{
  "arch": "vit",
  "model": "sound classifier",
  "dataset": "short read English sentences (LibriTTS-R)",
  "train_examples": 26041,
  "time_shift_ms": 50,
  "n_mels": 64,
  "hop_length": 320,
  "input": "log_mel",
  "spec_augment": false,
  "win_length": 400,
  "targets": ["voice"],
  "num_classes": 2,
  "norm": "rmsnorm",
  "norm_position": "sandwich",
  "hidden_act": "gelu",
  "mlp_ratio": 3,
  "head_dim": 64,
  "fused_qkv": true,
  "bias": "all",
  "qk_norm": true,
  "parallel_block": false,
  "inner_norm": false,
  "moe": "soft",
  "drop_path": 0.15,
  "num_experts": 8,
  "moe_every": 2,
  "expert_mlp_ratio": 0.5,
  "slots_per_expert": 2,
  "shared_expert": false,
  "patch_size": [16, 8],
  "layers": 8,
  "width": 256,
  "positions": "rope",
  "pooling": "class_token",
  "mixing": "cutmix",
  "loss": "cross_entropy",
  "optimizer": "adamw",
  "learning_rate": 0.00087,
  "beta1": 0.9,
  "beta2": 0.99,
  "eps": 1e-08,
  "max_grad_norm": 3.0,
  "max_steps": 12600,
  "batch_size": 128,
  "epochs": 61.9,
  "lr_schedule": "cosine",
  "final_lr_fraction": 0,
  "warmup_steps": 2520,
  "weight_decay": 0.2
}
Rows from block 5 of a small sound classifier, named by matrix and row number. Rows with one number within an expert belong to one neuron, the router's apart. Each number is 128 + 32 x the weight over its row's rms, rounded and kept within 0 to 255. All counts start at 0. Numbers have three digits each.
After each expert's rows are labels from the 100 clips, of 14976, where the router gives the expert most weight on average: "responds to" is what is common among them. Only what is clearly more common there than usual is listed. The data: short read English sentences (LibriTTS-R). In brackets: how many of the 100.
# router: slot weights (model.blocks.5.mlp.router.weight, 16x256), inputs 0-63
# up: expert up (model.blocks.5.mlp.up, 8x128x256), inputs 0-63
# down: expert down (model.blocks.5.mlp.down, 8x256x128, transposed), outputs 0-63

# expert 6
router.12:136122137115128150129115151207087072107145117098153127082140154144161139135084143146139136105116054165126140077111118118172128147180125159139129160205113146142117106094113173135173122128113142
router.13:116072166121105160135134127137064142126133140107144146073125159117093071092157108156113146052164066145149172089124133106160089111174110139159138161157111190078088053070091168125146110097147150
up.0:136132138115152111160048111174117101086164120158141101087140159138114124116135148136102094115135096123156194098162075153116097151103176102151132191126134070149083136132135101107124110123141142
down.0:074170181112127217160112146173117106066126115097108158134104076148149105119113115119182173091100116151104154096103129124046135141135147141103084153165130122087143126107149138126152162134092170
up.1:106187092127145102130067106121116103103163063124129094100137082109179127158131167152076108113162159088118125128166067074142186145138171116123173098156136076183107189120183105039136179148160183
down.1:116137178115086150191136129084147102077101184153078196129092099139053136121128131149186154166124145145140132158116130153068151105123127091115068102103158101104134129092169121127139139128129129
up.2:116116160094096139126085055122135127125148158154169132099121136121070125109164160121102087078139090079141144139139089177165148150131138108169091157079163122132100156165117110110083100106146161
down.2:159167149062105128203133165155144036046117117125139147107124086142091078124120092146184188090145120186132145122108157135106115107141095174128114140172096106121164091092201107169191157130113148
up.3:146094192134197150139051114159160099115087108189154128071142191149119108085151189083120106093095083128143172138108144141173142128116138081149126172123140127099129113149083156158086114124091082
down.3:120139202092124152194111151127087097103174102124103167117120110095114142103120158162161211079145115156156168111111112142047139045094116111149153145108105116151138093101138109151141135102105201
up.4:103106132205200191052140137125129160177033099086105125156127158128149139111122115047152114140136117133087108121135142167181143112133132126135112108154089159076131174127084136128094154177084084
down.4:159097134095092124172120145140052162112145165184074134186137121046116207172118181182114167142088144155123171142102123129152117171145121112101161152128159140135091062123099124105145085148153166
up.5:121112114179116067154108075064119182186147128110154104133129083122051110143190118081147136147136163087102132173154107105082085091091164107165088179123144104096131155125148137123103155067210147
down.5:156179141096120190092102051088138143119111098153118129120171146108075133164095140145073118085087135114127167141130083148130237178188147138077162178117225079171135117151092057103127185123127155
up.6:141119079148188117089071145170153124174073091069123083125165160134162123134127106088152116154117138144077112104115112189163158114140132097110117112160091134112109148151112107128115192153087070
down.6:135159104093072162150111138097111163150208122184066145147070166038103204159171155170174159157109163085162158167150160164118109157139160059125147126098155083180103093111152107120128125128151126
up.7:097095172066143109114097079144133110103133086168176114067130174096113131085165168102143108106087086098197189134132173176095114082172150130171097137103131163146127115134098145115093101132130067
down.7:133155179082110117161142112145098068074146129146136160076123073146094100093113093155193178050166137146124146081100166087110146098093125152103125133137105143071160112098189102179126151089097128
up.8:128101185041140073140118100144137114085130105147156131087145159125116121129115184132153104086146116143176188125131133189108125092115129098158086176174122101092129108163093129161081094110142141
down.8:132133184083117154191111163130130077021139144110149178080111104134133083114120096191154168093173107135145158087093139112112134142143169102152118155168114092109145108114194117149116184119136157
up.9:081141125042102117169165098134126080101166147181144117098148129183131118143099127121172149112137104151135139158146161132111138135123083104162139122173165097161146092093188163091143104093149187
down.9:159137077178139131061127127124155182195122122097120112136169214162168089166091102107074091141097144081144136137113124110135127147163173150073140114081131168142094199112058087098106137095131140
up.10:134102091148152085094064118139155123180114082113133085127161151111125100122157146060124118147076125126091130142124099179172180123117121131147090135126103171141137149167097124179056158156100075
down.10:150108081119133149176094126135045136119188147105100095170089109095102144119152136147116127122140185118156149193107121115100122140146146087090194122033130109124064107155088107117110075105138115
up.11:076121192115097156167191144136096147129171171133156194118116065132151112152122099160123136122135123135139139147152199123080064051118125118179125147149151132072129082069120169118139142059132145
down.11:201138090154093127070126125149134146113119140111102081164188214153155123151108143108097117134102113138107085167102065141176135172160215153041117119130160133149103174178061034130110151119176174
responds to: voice: female (98)

# expert 7
router.14:123102146121086168147156161069120144123151170104142158113086167098053119098170062123120142069123116126151136129095110190079097086152139116153123128120135124130110133155111120131113138074184153
router.15:134127137153096169129141114112126147140136149101141141128070136131093114048198080151077170067170147090150118145104091180105154138150140084135143124109137130120052119108084109077115123102173182
up.0:156102099135113116078053147167158122145039101093105106129199144120134153156142147152104121112128137153083100123128080159179173157138094143090135100104083139084125147108126102148140106190125118
down.0:114121103147112140141142060099075176173164145122114140124091137092108162134170112150091116139178148085143147137139146137098097110109138090189160129116115131135073131128090150087122132081129116
up.1:097106120068181153179118134232108086094122111119151128081149123131184117094046143160150142114137094133133169092150153149172145086181105122142132144158106139126096099127116152169193091128105115
down.1:131115154133185120118074169188162084089138082199129095112115134133133120118127154115132117141119108118151090090110129156078148120133140109198143099187105131134120089110099135153152114168124153
up.2:104074113101118117243138149090083161111176143173173152107133136111114107147131136183132193091120126159154178109082178098083017120149169165147152152110131086119182095188156118192110130094156168
down.2:164168082154134159055149151100141170205112130092086118157155162121149124126122151150082097139106149122085120156119087119181142135136136134045122097117109081203138171158082091102116130125125104
up.3:092145156103120100147076099135182094135113078190182131110170064180118096112145171102136159161143118120124141130178107099120135095067111128177116141169128106102128147111124149118097117158112163
down.3:085135147108137160130159143172138080070100074098146174111117084131168105144105139142198162122145115194107119081114171132114069115141186152148105119170092137136135112136205147142162146187153169
up.4:113082137103185109156077140160091112131101068182127057104156160097122115101115136124120121071122102118116163087083103104141161098200138151133115174155146169140103067125134165150129107121141117
down.4:150103158112116160140095179190136044068088084148144099150156076127156119105093127178202154112119140107114107129091152118132152164129133152124113161177122110133136150107174140183117151177134157
up.5:100091104114148114154107163142086124090063117163167129124163151078152096086139183235083142060144116100156182099131128102159069126155139151069194128143110169140172097161112176159188064176121141
down.5:176131119136099149126139151160154035112057108049138110121168143162175134159107118133165125149056106141121157082107116112160148094105102177109140124172115132075183140142146131171141147185122179
up.6:105159080156141122148104188141142127102156092129131114118128133178226148167135172111104146142113134167124128125166112145133123188121169127105177137101097089166144171165177114086162154148089189
down.6:131118207161148115141094178114163076044090106087121154141150086126118158142149131124173115116150155135113157136148158117079096117083142159168101149139127128078158111084176080126132155142123120
up.7:159108097154123125052078142179154092131054109094127080146178146139138126137112128123121088120125126131062111127072068152198190144158098148078128108133096146112136156151139115127127141188116104
down.7:111120119114123136176182114068075166162199185091112136090110125092125153129162127145128142121194192080157142149145158119096110102110141125145130160093139126142063094136072143110146094070128106
up.8:159162095123157152106070166162148076114086079109134125131099169138143117151122142095168079125102095145110126100122118184161141093131128105104120104161110142103125130109114125146160115207145107
down.8:131094093137138120115164090090113159154150127134121080186136121104107175114170132107077114143179130076129152168156123135152067135132118141130164159110126101141080123187074155104111096121116096
up.9:111144136064150136218106093092095131082116127167180164085136150147095133162124186161093151109149073137199124097121117078137078131115177152136124134156153158079187113125159109152112121157140206
down.9:110097172090132152154163184168134076078085106102165155127113089170177089109092122115188115138126094148129152075106126125134126137146183155091065161163109145069175075113196107196160138160075148
up.10:107102132102155127144101152151083105144155121127166140079142166114112092122106139084160141087108074114166162111097162161133099100173148175190085175198110143145145088167118142153118144105131170
down.10:103129195115108119145147143142172134093165110171175146147153097092192106135125123108199100103091097184154123111120128092093151113129142132147110121189153141085120129091178114106105187135118177
up.11:140104104071148091122107138198095125125134095128147109077156159106129091124078144150163121097146113106126186104121139183145162081138120157136138143150082154139117113134103163166160108124108127
down.11:145156186109171142098126158119121103105114086136129121102098105129138047165106126104154143117037102158154140136151102099187164162179121172124124128180133174090161077114126132141120189154077174
responds to: voice: male (99)

# expert 1
router.2:123093135142101169121137132131105136142147133096147090086131150130095082066173104159105151052167118117150142104087101154134146110195130114125153155146107144148061106098082108085126103084166174
router.3:134104134130113181128123140132083125146155130087145116079104180121098086079163110168113152046162096124155155091078098155125117112197127117133138157151122166146055098085078126109129116078170157
up.0:116112128074100115195147172118097123078168124137154129068116175116111109117087137119171111120097090132201146149148143147080084101160151141173121161143108132162152113109139118163147108107098130
down.0:097083192143062114102148176179129088076111125156099195097111089109116146116081121157192152129153159158177138105108111152095097106181142169111105139181141163110138093095144110151158150152125132
up.1:090117194100150126136116175160124161152138146152119117129126129095144154134146115146123080099160102106099153136128100089126128146134143117095138125139181167092091115099109162048162096124131124
down.1:149105154169145139121107190159120098058112091067152101123122105121211111113138088171173155155108128142143153125153129153101103129151105222143118162155137101111168120132163096189139138144123176
up.2:160140116146172078071092138139173102182078109075108079142177117142155079108154092105108136167131119112082094151179068167184206102090060158142080111128099150116133148125125120093109103148103091
down.2:117109071106087136169112143168033135103129133134094090149121129080149180134137134148145203148108103083139094127119140133126085100154174118119178128129076081129134108113127146186143087094113126
up.3:126128087144126122073109156165154123164122079075116073118132163169148107118144115097142127160133109136106133102127093169160211110172097113112101127170092139126085165094100110082109146125118121
down.3:137095082121104090176108169134079159146145137151107137125097148150093174158119101150151157135148113088139153152145174106116087092117114135148134131104115089142139132179110154175162054134119101
up.4:082114189078115128192144174129102122066164168148155207154114104109123146143105137160165189124161137177134138138122174088107033122103152140164131111109141098090197083111160140185139105121158121
down.4:193146097182191115087120125111155134159064101106102089161181173110140152162114118076120093179110123133078148151124092140172191132121189130082107107107133124147157174180071060114105139129148146
up.5:142118123120154136088096088082121144155159079131165082123147183144111115131143116098098081101110099110093125107112086129154176147226121112120119145124154146146094144119086163082116129135181130
down.5:140109062163110144168131173132121132103095047057131115139131105117158155129057148147140159102098103175089171132103184105100110076160104209129122103154083142131147140142133117142176112158092108
up.6:137144084137144113063097122190153103183109091085126071116163145180159110123142105092130118164141130120083127137138071166156195121146069166110108134162072148133105152127074104072107137145130126
down.6:086079087083129085175130192144056150113148147108112142106104132076122133163112118114176159136182117102102139139122145104106086066108173175124117135105103102117137113160100188169114076119131116
up.7:092111133098190114125096176183124067126168082125138077103122174142115099105099150135188142085114101132162205091126157174170143113125127138146121175148087159176100148096089141171144107092093145
down.7:125131177146134173127099111211121091086097128102196120097109137128138071147075110116179169069139141163172149069079164081116116125140160097079185120137157135098130095118150109165106181128120145
up.8:068086158149141203113167162096109118152146174098133164119103118100127120098115061117126128134177152133122120147138179105130074109150142118176095145154132164069130088113103149093118181091121091
down.8:174164120103092110127134176150134073074093106181090120135203171063109130132125151170115186094122129139111147108135109134160191182122135153090173098158114130134131125160177098161165087141128164
up.9:114127094112137087141125124185111067181184128177120057095106102155176077135110137093150091151086107037216148097122133147090122070112099122173128159151127134188127168097120156146108156112156164
down.9:134131147095125178135142191187123059061111114103136129121096113135164078122083173145175147114125137179151195070109186110130122116166141179144116123158121125098164116133207097141151159143159148
up.10:114116180109157132093172161164150145143208125118088166119151142134155112117119105078157141142102123174135150112142160105098122107143133108090122132134119192135074122092107163126151084101075129
down.10:150149162086126181147158171167137079054102063107149141114150106122156127126102127113180185108145148154127157109114167128080096136125142161103149086173089147072180137102194062145094165143120152
up.11:093113112114178117192085143163153120140140062145146153102139179142145093100092149092151139125111098098116176107124132173130112089149162133162086165145090145132109133144067153117085139133093128
down.11:131149219119106144120146160171130104052096075065130128124109161120133119131095147115178141081104127155147094121124142134068099131155155134120152134143126173103149129092216088103174138162138151
responds to: voice: male (100)

# expert 3
router.6:105053165121122141121123145145093120130119119112139134084150147115117066078135103153111157091163084140166183076157138132157105092163085136188130170145090191107115060090081174136139078112122115
router.7:088042166109111135122131140138075132123134129103136143072155157113124087087142084151119146091161105143166158090163141126169101095148088152177145179148103177102118056093073158137137101118097115
up.0:103134153099142184162114064129123068133129130128145175081084116142133129143130120162137118100067079081152190077149145104140100151174113137124144186111085148177087095121099134088096097094143174
down.0:102100143103112131115153153171148100079138119087155143141114057180165113112080122128185186115131096170141171134135132127111109082135143142116135079188130110096156124104190081189145148151134136
up.1:123161102093144057159149124163108107108163111105159123112141100162094097120127150102180131157099090053172168123165171149079131094105127148116157180105097108141151083122062192131141104154126130
down.1:121140153156144144147166166149119067063131139076144159117122106118180101168114129177195221084136120157149160113092122085076095118152141130116132149176128134119163125123162104147154108147107138
up.2:069116184110137125104163138175094104101191156109096147106123144141117126098093135156173162074140117103161146107173196153107091102101145163178186181136114105171113121093099148169205097137170143
down.2:151145163083129106144128126206141026087099123084139200127077105112177075129102104166191182094119109176158180060125141101112112106098140169138129122163093123145135118136171083181144193142147184
up.3:158140082136126099126169142128163114086111131114116059138165132147168156165102103111123145152092128145134061142142123131074121171102151121151096050130137083139161154168167064150104152174131113
down.3:141117085167138137128171056064126190193123130178117068109125175115113133145135149100081106145116120070120092134147119154181142130145117099156155112065145148119098136117066171103118109114151092
up.4:151178121067142063123136136161150089052120115114098093145186123196188132152102112134127121105134130155169092080126106142117158157111127125114180122108077115161185122131139102150121140186087136
down.4:128093135141119131114130091106140182203154142170144095117081131096129121084193130084086097145120119084139132130130104121111101149097117097130115145100181157091074137109062189094099154108156110
up.5:135073167116189088097073097194135172091185048117147086119191150136095115093116127103152159106128080160149159105104168119153116117170123130134142157142146126164107129116130156103113071100125117
down.5:166183145091093079170157189179089084042135109081124134127147056153139118133106120113146142151126108164108165119093120131085110142132148160149116141140098136071173146102185102142157185155132191
up.6:109131189108159171125156120162140127083203151115164166124108202115109088082094130158153147062108084115185189152121156129159114116139135128172155146124074139134144064098078183136159077130143133
down.6:144138164080113116165117141127109071070123119138167157122152113183158093142116105110222179068130104183089174098116148136110118099105158161152123131145146127052183089091160125166141194160121185
up.7:124099155118163122109058090137147100128119067166136113112155153141088130075148181116102087108153139113081137103084089114201165152124172100123114114126178176126096111111122153087065135052156143
down.7:145172101139105098146101121142133087076105107064116140178121073160110132162089095163137151108134112126114180108084165122085076101135101150093137132106135099160147144128137096105143188127115161
up.8:080100168155101138147120097127083116138119133161164119078148143154059110114182173105148092125126130101171125124182150130107070110121125150184100168133151153137160122156083165177074190120167166
down.8:120164125124139119154180118146130111111103142139098106135136163147097116082091108126108139129135138122128106089122134099184171153145080124143141133075126130163131132125047177129178148116098106
up.9:143154091127107108150112134138188162103135151084093098147155102151151141183140092083125158117105118205118075121148115140052089153111130121154102113122130117106191169142154084133101153170105088
down.9:113131060122109128110149093093108172161175163150112098108145177114089146129134132130071097140132158075143117147133106176165180144127127093129145104070122126101072127143060146124129053080172115
up.10:122086184197107142089073098102145136129111125150146149126104163077084115100104162108125060155162138082113129124173122151200169132108140124156110137168075178102097096125104116094072118158122075
down.10:136136107060096063118094171123156140152147137149099149113107148153141135151086133154129155139107117191100170152133168145123078144158095171124150124117131119101144137111096145092166098088145148
up.11:137124163146138106081131147094099128134144138115127161095103147098136123055152120171111144096176100123118206106145175142161166126114153098194128129093136147138137126088055171111157081101169103
down.11:131144195082146098151161158119176098062136125101124178130129094132158088119099118144179157162140138161118165072152094120086143092160147192112136137156103153104199134122196107141154152150089187
responds to: voice: male (100)

# expert 4
router.8:116118118139162119123090155164093087105117103136144078098173150107158129149091153137132117133104076154151160042116118105196117138149085200151130151169080166164137102098110192167132105136079095
router.9:108099133094148138123107139158106099114129114123150096075158143108153112104115143164121112112107054140172191054146104108175143115143097189139135202162091184147111100093097177168139090120093125
up.0:099169195124155166156179106158133116141181203152177141091131157127075107080122121125139095070130099135175181099172159132109099082118143116206084145130129144135086100099133186136150090087135123
down.0:142150168110114114135168130141086105086110144126130143131138080149117125102135146130168172116180153159149145070124107153085097095110100172147108122089130091096186090126209084177113148125118138
up.1:104130058162138082073070091151150145161105079102151045120175172116156120132152132105106123134132115097107130109133113167179158149134129133121139124141077123166110157173115108161097161146080113
down.1:121116097093094139160158167111094152147140179127110129159060171105114199139156118086192140112107129132105125204135197146062100146099144070115106136111190124135138093123085144112133130091174135
up.2:124110159112145095184132111120075119117147143128123050142137149115140133102129047188143193106102082090124146145128127136096188081172066165119117156154113162112132107113142093126143128154062065
down.2:141140091101127129117071153217142111153136128094158121054128116126174139091121129121117098133136107159109100164104082163091156132170142115122199174142128106117125131121141124095066185089088108
up.3:129131142124114181144177140152093117075143182116100175138080103081111151131120117153160105096116149162118136137132120109132105159159178134117132117144156122137124108115106129116165131095153156
down.3:105106151115122132167094164195150069048098148087131122156142138170168117107132178133155131127104098163144186138141119111110116090178118199079080142120086149082159158139197075218126130101117104
up.4:129154134121099143153184118145113077104147177150123143109118151130118134155083117192100166091140127134192131124149131085148150151106139138111197134060108135128155157111131156117217108126158178
down.4:154062120153167150087125122174155150197080111106135110126144203132149140126087112045126085192097121087091121170138191144158120117146133148117132146135138151098117146125047193149148084141161077
up.5:062105105090150097128155099118128114105167101143109132083136155115101103125114107134151118101103113091175151101173145116123138106129162132146119143140107144231170136110185152121063147103142176
down.5:102130223055153168178140183169120112080192119107101161103139075126144106137096131175163165122168102157104138101141117095130131107113139157148091136131080090137112109131219156172143151134112137
up.6:145145172110109196135195136112088127077115151105099169137075135075128146145136091156110164096141126145155113154148110084129134164153146119105148092083116176090095104064126102084176087104085137
down.6:142097099123159115079107155166186133138058098130128116119178198157206128131096136075153022165095141164113153158125136148206138103126144096087137137152117147116146126144093137173090104163109075
up.7:114166158141124223134194141134119136094165187110098149121066122118102144121109097144138134105143173126161107141157138105096130144138161118138115111134137155131097102085132133082158109120102126
down.7:157103081157167126073141156187136110164089089164115067146164255140160141135094121086140071152075099125113164115126150146191119133134156135103156153145111155143133139149056159157156088175144119
up.8:154155170120161163099198195120137122071139163122106152122079150098099131131076107170123105111146146163135093151146173136135121147112163105106174110093101127111105069088115144119197091145096131
down.8:124087123111152122110116181194165098145073124098135154166138193170137124101117152062154103187079108138149162163135161163181142113168176162140071170136068178149168168131078123192132095143082096
up.9:146125173108112138120173139130108136067109165124102165167089155100126157133108087185077112108139137111169098163149114123164164165110124131110196082069107123103122126094143133092160061129129122
down.9:129088126167150091090141134164212165156083111110142139108145166159139152129105122077145071200082114150100136135131170171180124091127151117147092117133142141125139133142059163152116118160116072
up.10:104117120106164145153194078148125135121141166148158150110086173113086102077110148126150120113138102096116161093130177120132161111106139088137122183171092125141092090098124139115172118119096138
down.10:123140192087157156178136141120088079064131099139115153114143080128110113065146099172170148038149109113123124094136112070102148116169138190113135150122083138076146098125187141121169136097125150
up.11:131150149153136222128175178127088135102101160111081134181095135098111139156120126167148126135126162135125131174145141088091126132139133145094169116102135143087084088117114113102150094112085128
down.11:142095132121135166106122195177143116137077112138132192091108153138173112119077140097107117157086088117160157122129123138153102114145175144103106171121131112096158184111064177156117124152106085
responds to: voice: female (92)

# expert 2
router.4:102077160116123149149126130145078141125142132109142118065134162095093069072146114171115132083154066115202186083152116103147093113162096163144139166146106194144099083071078186114135084101112122
router.5:118124130124137145155111145194091091097148107098141111076122160109156115113091136149131123103143028158179161045136110103157102154159130177141133173176082159162122116071108150142160106102098142
up.0:094137115089134092152112146137176077086132129120179105124136155149135081060111126139114136113128086085172204116124135158104124130136133115199111179116116142099110091118141159147123072100151136
down.0:098158119038156129184075157117105089096149092151135137128159142120140148124146128147130133086146099135143174094103135119102174133158137128119119190108141114133090091152147117142075109110147108
up.1:083192123116145133163171109155168114086158110186158140125141168192158141110130133109145149173072102167144152152159125168110139128111132066164077116142147117208161161146146134128074146168095125
down.1:136109067183138096082122121125129143163131137129146056095087162151102076104123100147055115121110120085146096121136124109151120128135127090147156116099093159107126157148010129146145101078146090
up.2:093140146104146081127085099172131095052180085120159125102127149142137095064139137160178135128079048092182147105124105171126124128099168093211100180143134097161114117116090154169106112125158137
down.2:157118088037108113166126149185111085103188108093148142107156138099097076141140145161163202062088087133123155112102123120106161095156120180139143185154084129148159054143186120158156115139101166
up.3:133119172134126200174205113129084143103062156113134171089091125109105165170110097140076120102149117158111109162128154107122115099140158125111143132144186124097066069128081151100158144124105154
down.3:157108142064148137136145189180117097114112136088139178148172134149146147080079140139188142115088090121121185144079078118155098099186106162067101134130102157147108105152150082191144134148118137
up.4:161117156079113058131047105099080127127166130194184115086174142134104087128131169107160157150105076128113184112161126167064145133135102082129137147146137120142123145127122124184075105150146141
down.4:148157171076133108121125145155134059093109133148157065066136087160124114136150149170142178103131114159170148089111086162123117123155132160140094145136105111109163139134153133166107116159095177
up.5:138168091125085101128112145127168132102157134113121119132140138157173142153177148123158157153102142166088086168152094132072145159137144087082126084159135076157162179144167100140121170144082114
down.5:119098071170134115091152109097148161197132133169112083133126155118110117117115113085076105175097148109126102157169133151139146159088092086147124107127116128159089143129042159088169085109180082
up.6:095149141124198152141130118115128135111120069114103156063076164079124128049109133138082148133104124078187140113169135103140155081083120068174165149142119095124076133125107143148116077089132114
down.6:100163157118106117182117165088120088059149108080114191150137099145116152161113116212094197101151095144168150025091112126106112101151160127089143129156129144112178140142188117137118151137094157
up.7:090150160062061094126204155140110131073169181174111094104136107162141127140080117135156144126126107094128126123154134094104140155111116146147151124121126078152150137096187121098164126117127176
down.7:142142085164202135081136144120125153166088131104137118176167170168120123130094143070082113163125097085085132149132158149183122114153131137099078103137093140129059172109025160128155109132104098
up.8:117078181093109134113078124167124132146129116132162132161129199143106110060128136157059124062156093124162171099143179140136095099112106169111200152121107118059095088073124161097128092116168184
down.8:177120172056107138152122143128168126085140114159129112151132062127155158120124118097159126153083124129117165144134178121114149108147115161113128111156151133099143163103145104110129157109079086
up.9:126189112065204094081113055103139082144111132139153112078123060155168116112126207140125093202136160125110114069135131116110220111084103099114155140155121144108100156153169167104114134121136102
down.9:089161150097132112186133164113126137125149095109107085196109115103067134106175123173101189093167118110074149125110076161095087131188129212091132108097143108123112116094069080105134171101159190
up.10:089079148099166130166111118209162122112172119112170144111120162138114109091089148152135136123138090153152171114126177176129139074152133123148142156131102134138140119115105132140103057079118148
down.10:111156116051127163171138164141105064092106127143113187097092106061109079120112129188138153081164118133133160065106146121111165121164164180136119191153092122150160106119151145164147072120134132
up.11:065115150139131111160141134115120081051152132188186141083144123158139110097078168093103101117112102105161134143080149111141087101125157108121113146179164152191134149112135155145104134129178131
down.11:118135177104136151145152095187114066115152097126139152104076091151140145133132092167141143078082091181119169114100118152076097060111134160136136148137090183140161141123198097156135179165079123
responds to: voice: female (93)

# expert 5
router.10:106093151090149118135112117157102130108152109124135090058158190116111058094128136153125125080100058133208197067142109143141127132170083160177157181150098179155106064088091185120131087090115143
router.11:093094164098146137150118117166081101120163121124163094076151178122114077096123140143133120081117034139194197066148109131121122131175077160162132184149104172140104083072082179116131095113129132
up.0:133130119171153131071091122089143115144106082118150120103113127102154127087155137095108060205157110113148172133123127116171102126200138163141105142192130122160051163117085160139063137163142066
down.0:111151066131109162148113188168115149139137112108123129142130113136120116147057161133149106064153093174140174127137097128063158113166098065097106118080179158115102063146178155152138121141093180
up.1:102141154075135094091125118161096121113132087115156129119167128108183114100046162156092087164173125105166160135137195128169126074117088136117158169146101101111096167176147190101163093150144153
down.1:158118149138138158186101160153144077059077128100117113184149120157151100097103146136162125137131113188084155091118152134124096084196160117065129091136158136131151114132188105169168171129149166
up.2:172121179067126085132154135189138080056106124156084135156137123122136141107077045145180184137106097129147124099113144136115151129132128171153129110116150135116160102116149142124173057126130110
down.2:131127070178137138098150116090142166193135138124118111116099171131155133088179134090067044137120152088130117123160097116168111132135137106155120103119110161126096151088061142107117131129137109
up.3:123166108163129124121112091119075156143167082099151092095108205121112082085169150099105099102101116046135099114094074143138147160125175074133153143155115164159086136126117116108070130118197163
down.3:115130084163150148139130197148154159178117113137064114154174122128157199149135154111066102159092183170139145169200149113110163091077100152115089072106154159109146105077072166123169113134105115
up.4:098138170078145104116143142144154133129131149197138146121107138153128078094083143094118127151136100061154136162138181152097123118084103106165126180121165108106120132102117160107104129128118122
down.4:138107171113139125140131154193100112083127131075144177133085089113103082111109118132172160104127145185150172099121101072086131125173152142145149152095119096100126103095188114176097125115109153
up.5:096165122137162170148233119166109117114126158090131130116126118102122131148147088175091127044136094127146156120104133069103182116128145135079152148163088156119087160108102150097096115067153176
down.5:142113160148093103148120164130115096117120140162192109107117093088113180156119126150122184079100104147078165103096155175139117106097131142131083145113116189089158121159173084166177152165098092
up.6:095113156115141099177165125120151107098131152154109154097089132116125166125121060127147111098070095105149126126114143142049100099123166140162080118175108122112127088132135167165149109153119135
down.6:115093104132193151093131106130109198166114126113095111104144199131170140164115134075072088176137155086108148196131114136180126162133154103128114141134145118151048111116014119117140122116144102
up.7:146118148121145080154134149149087134123142094147126128086145148107109074092095169111149087098158105112134180096165131181156113128144112121142115187175109160117109107107114170149111147084090156
down.7:168134115101104103142158126139130103048116104091107103066096084113089103102131152103115174152172132077124109100163104108100091149115172166093151160075173115119140131138219098141160146088099128
up.8:145137118141140044051134115093148137153115121142146078160141148160179150137133164046128124124052112113052098142110120146129169133148148114144140107154083087177141213181161124162096141128137178
down.8:099130027168059172133128127108101148138132151105128137115098187129084114086106131158125144179176141118193112136128151164154062144120121151102156102123156120130108146124051145083132064122178120
up.9:049109137075121139171170129174082103104148173120146158117102103141125059075111105206121126146141079094131110076143161177111152144095115132125161121166122086130104154142103142164182104123166129
down.9:102129117111133133116103164147141114110083143102126128127146112118139159126140139105199135133112154193113090126080136159115128126139136148153091117159097137049126128111161133154150187145089153
up.10:165131099146135105064062089130143160146090082101157049124183130142153107133159157100114114158141136116088144119129124150196180126140130137136139132151091150141098180187108108126071158151095116
down.10:096134121122095161121150210114157120160142145097107115174088151127060150169043148137123177132138178185092155135105192166069068126095131126093140128135131107143095094088102126131180096140200151
up.11:102106110145172174169136141094165133144151130187137141137147158140061021157145149112165114129176105138132173096153145148092142155119135041144120174153124202127141114137120133132090115133103140
down.11:096109142135120134147103145165176110087122102124138121101123106124157114090123132156114208049118125154138122090135060127123149128155146126131073110171126167101145097154174065172129133139089137
responds to: voice: male (91)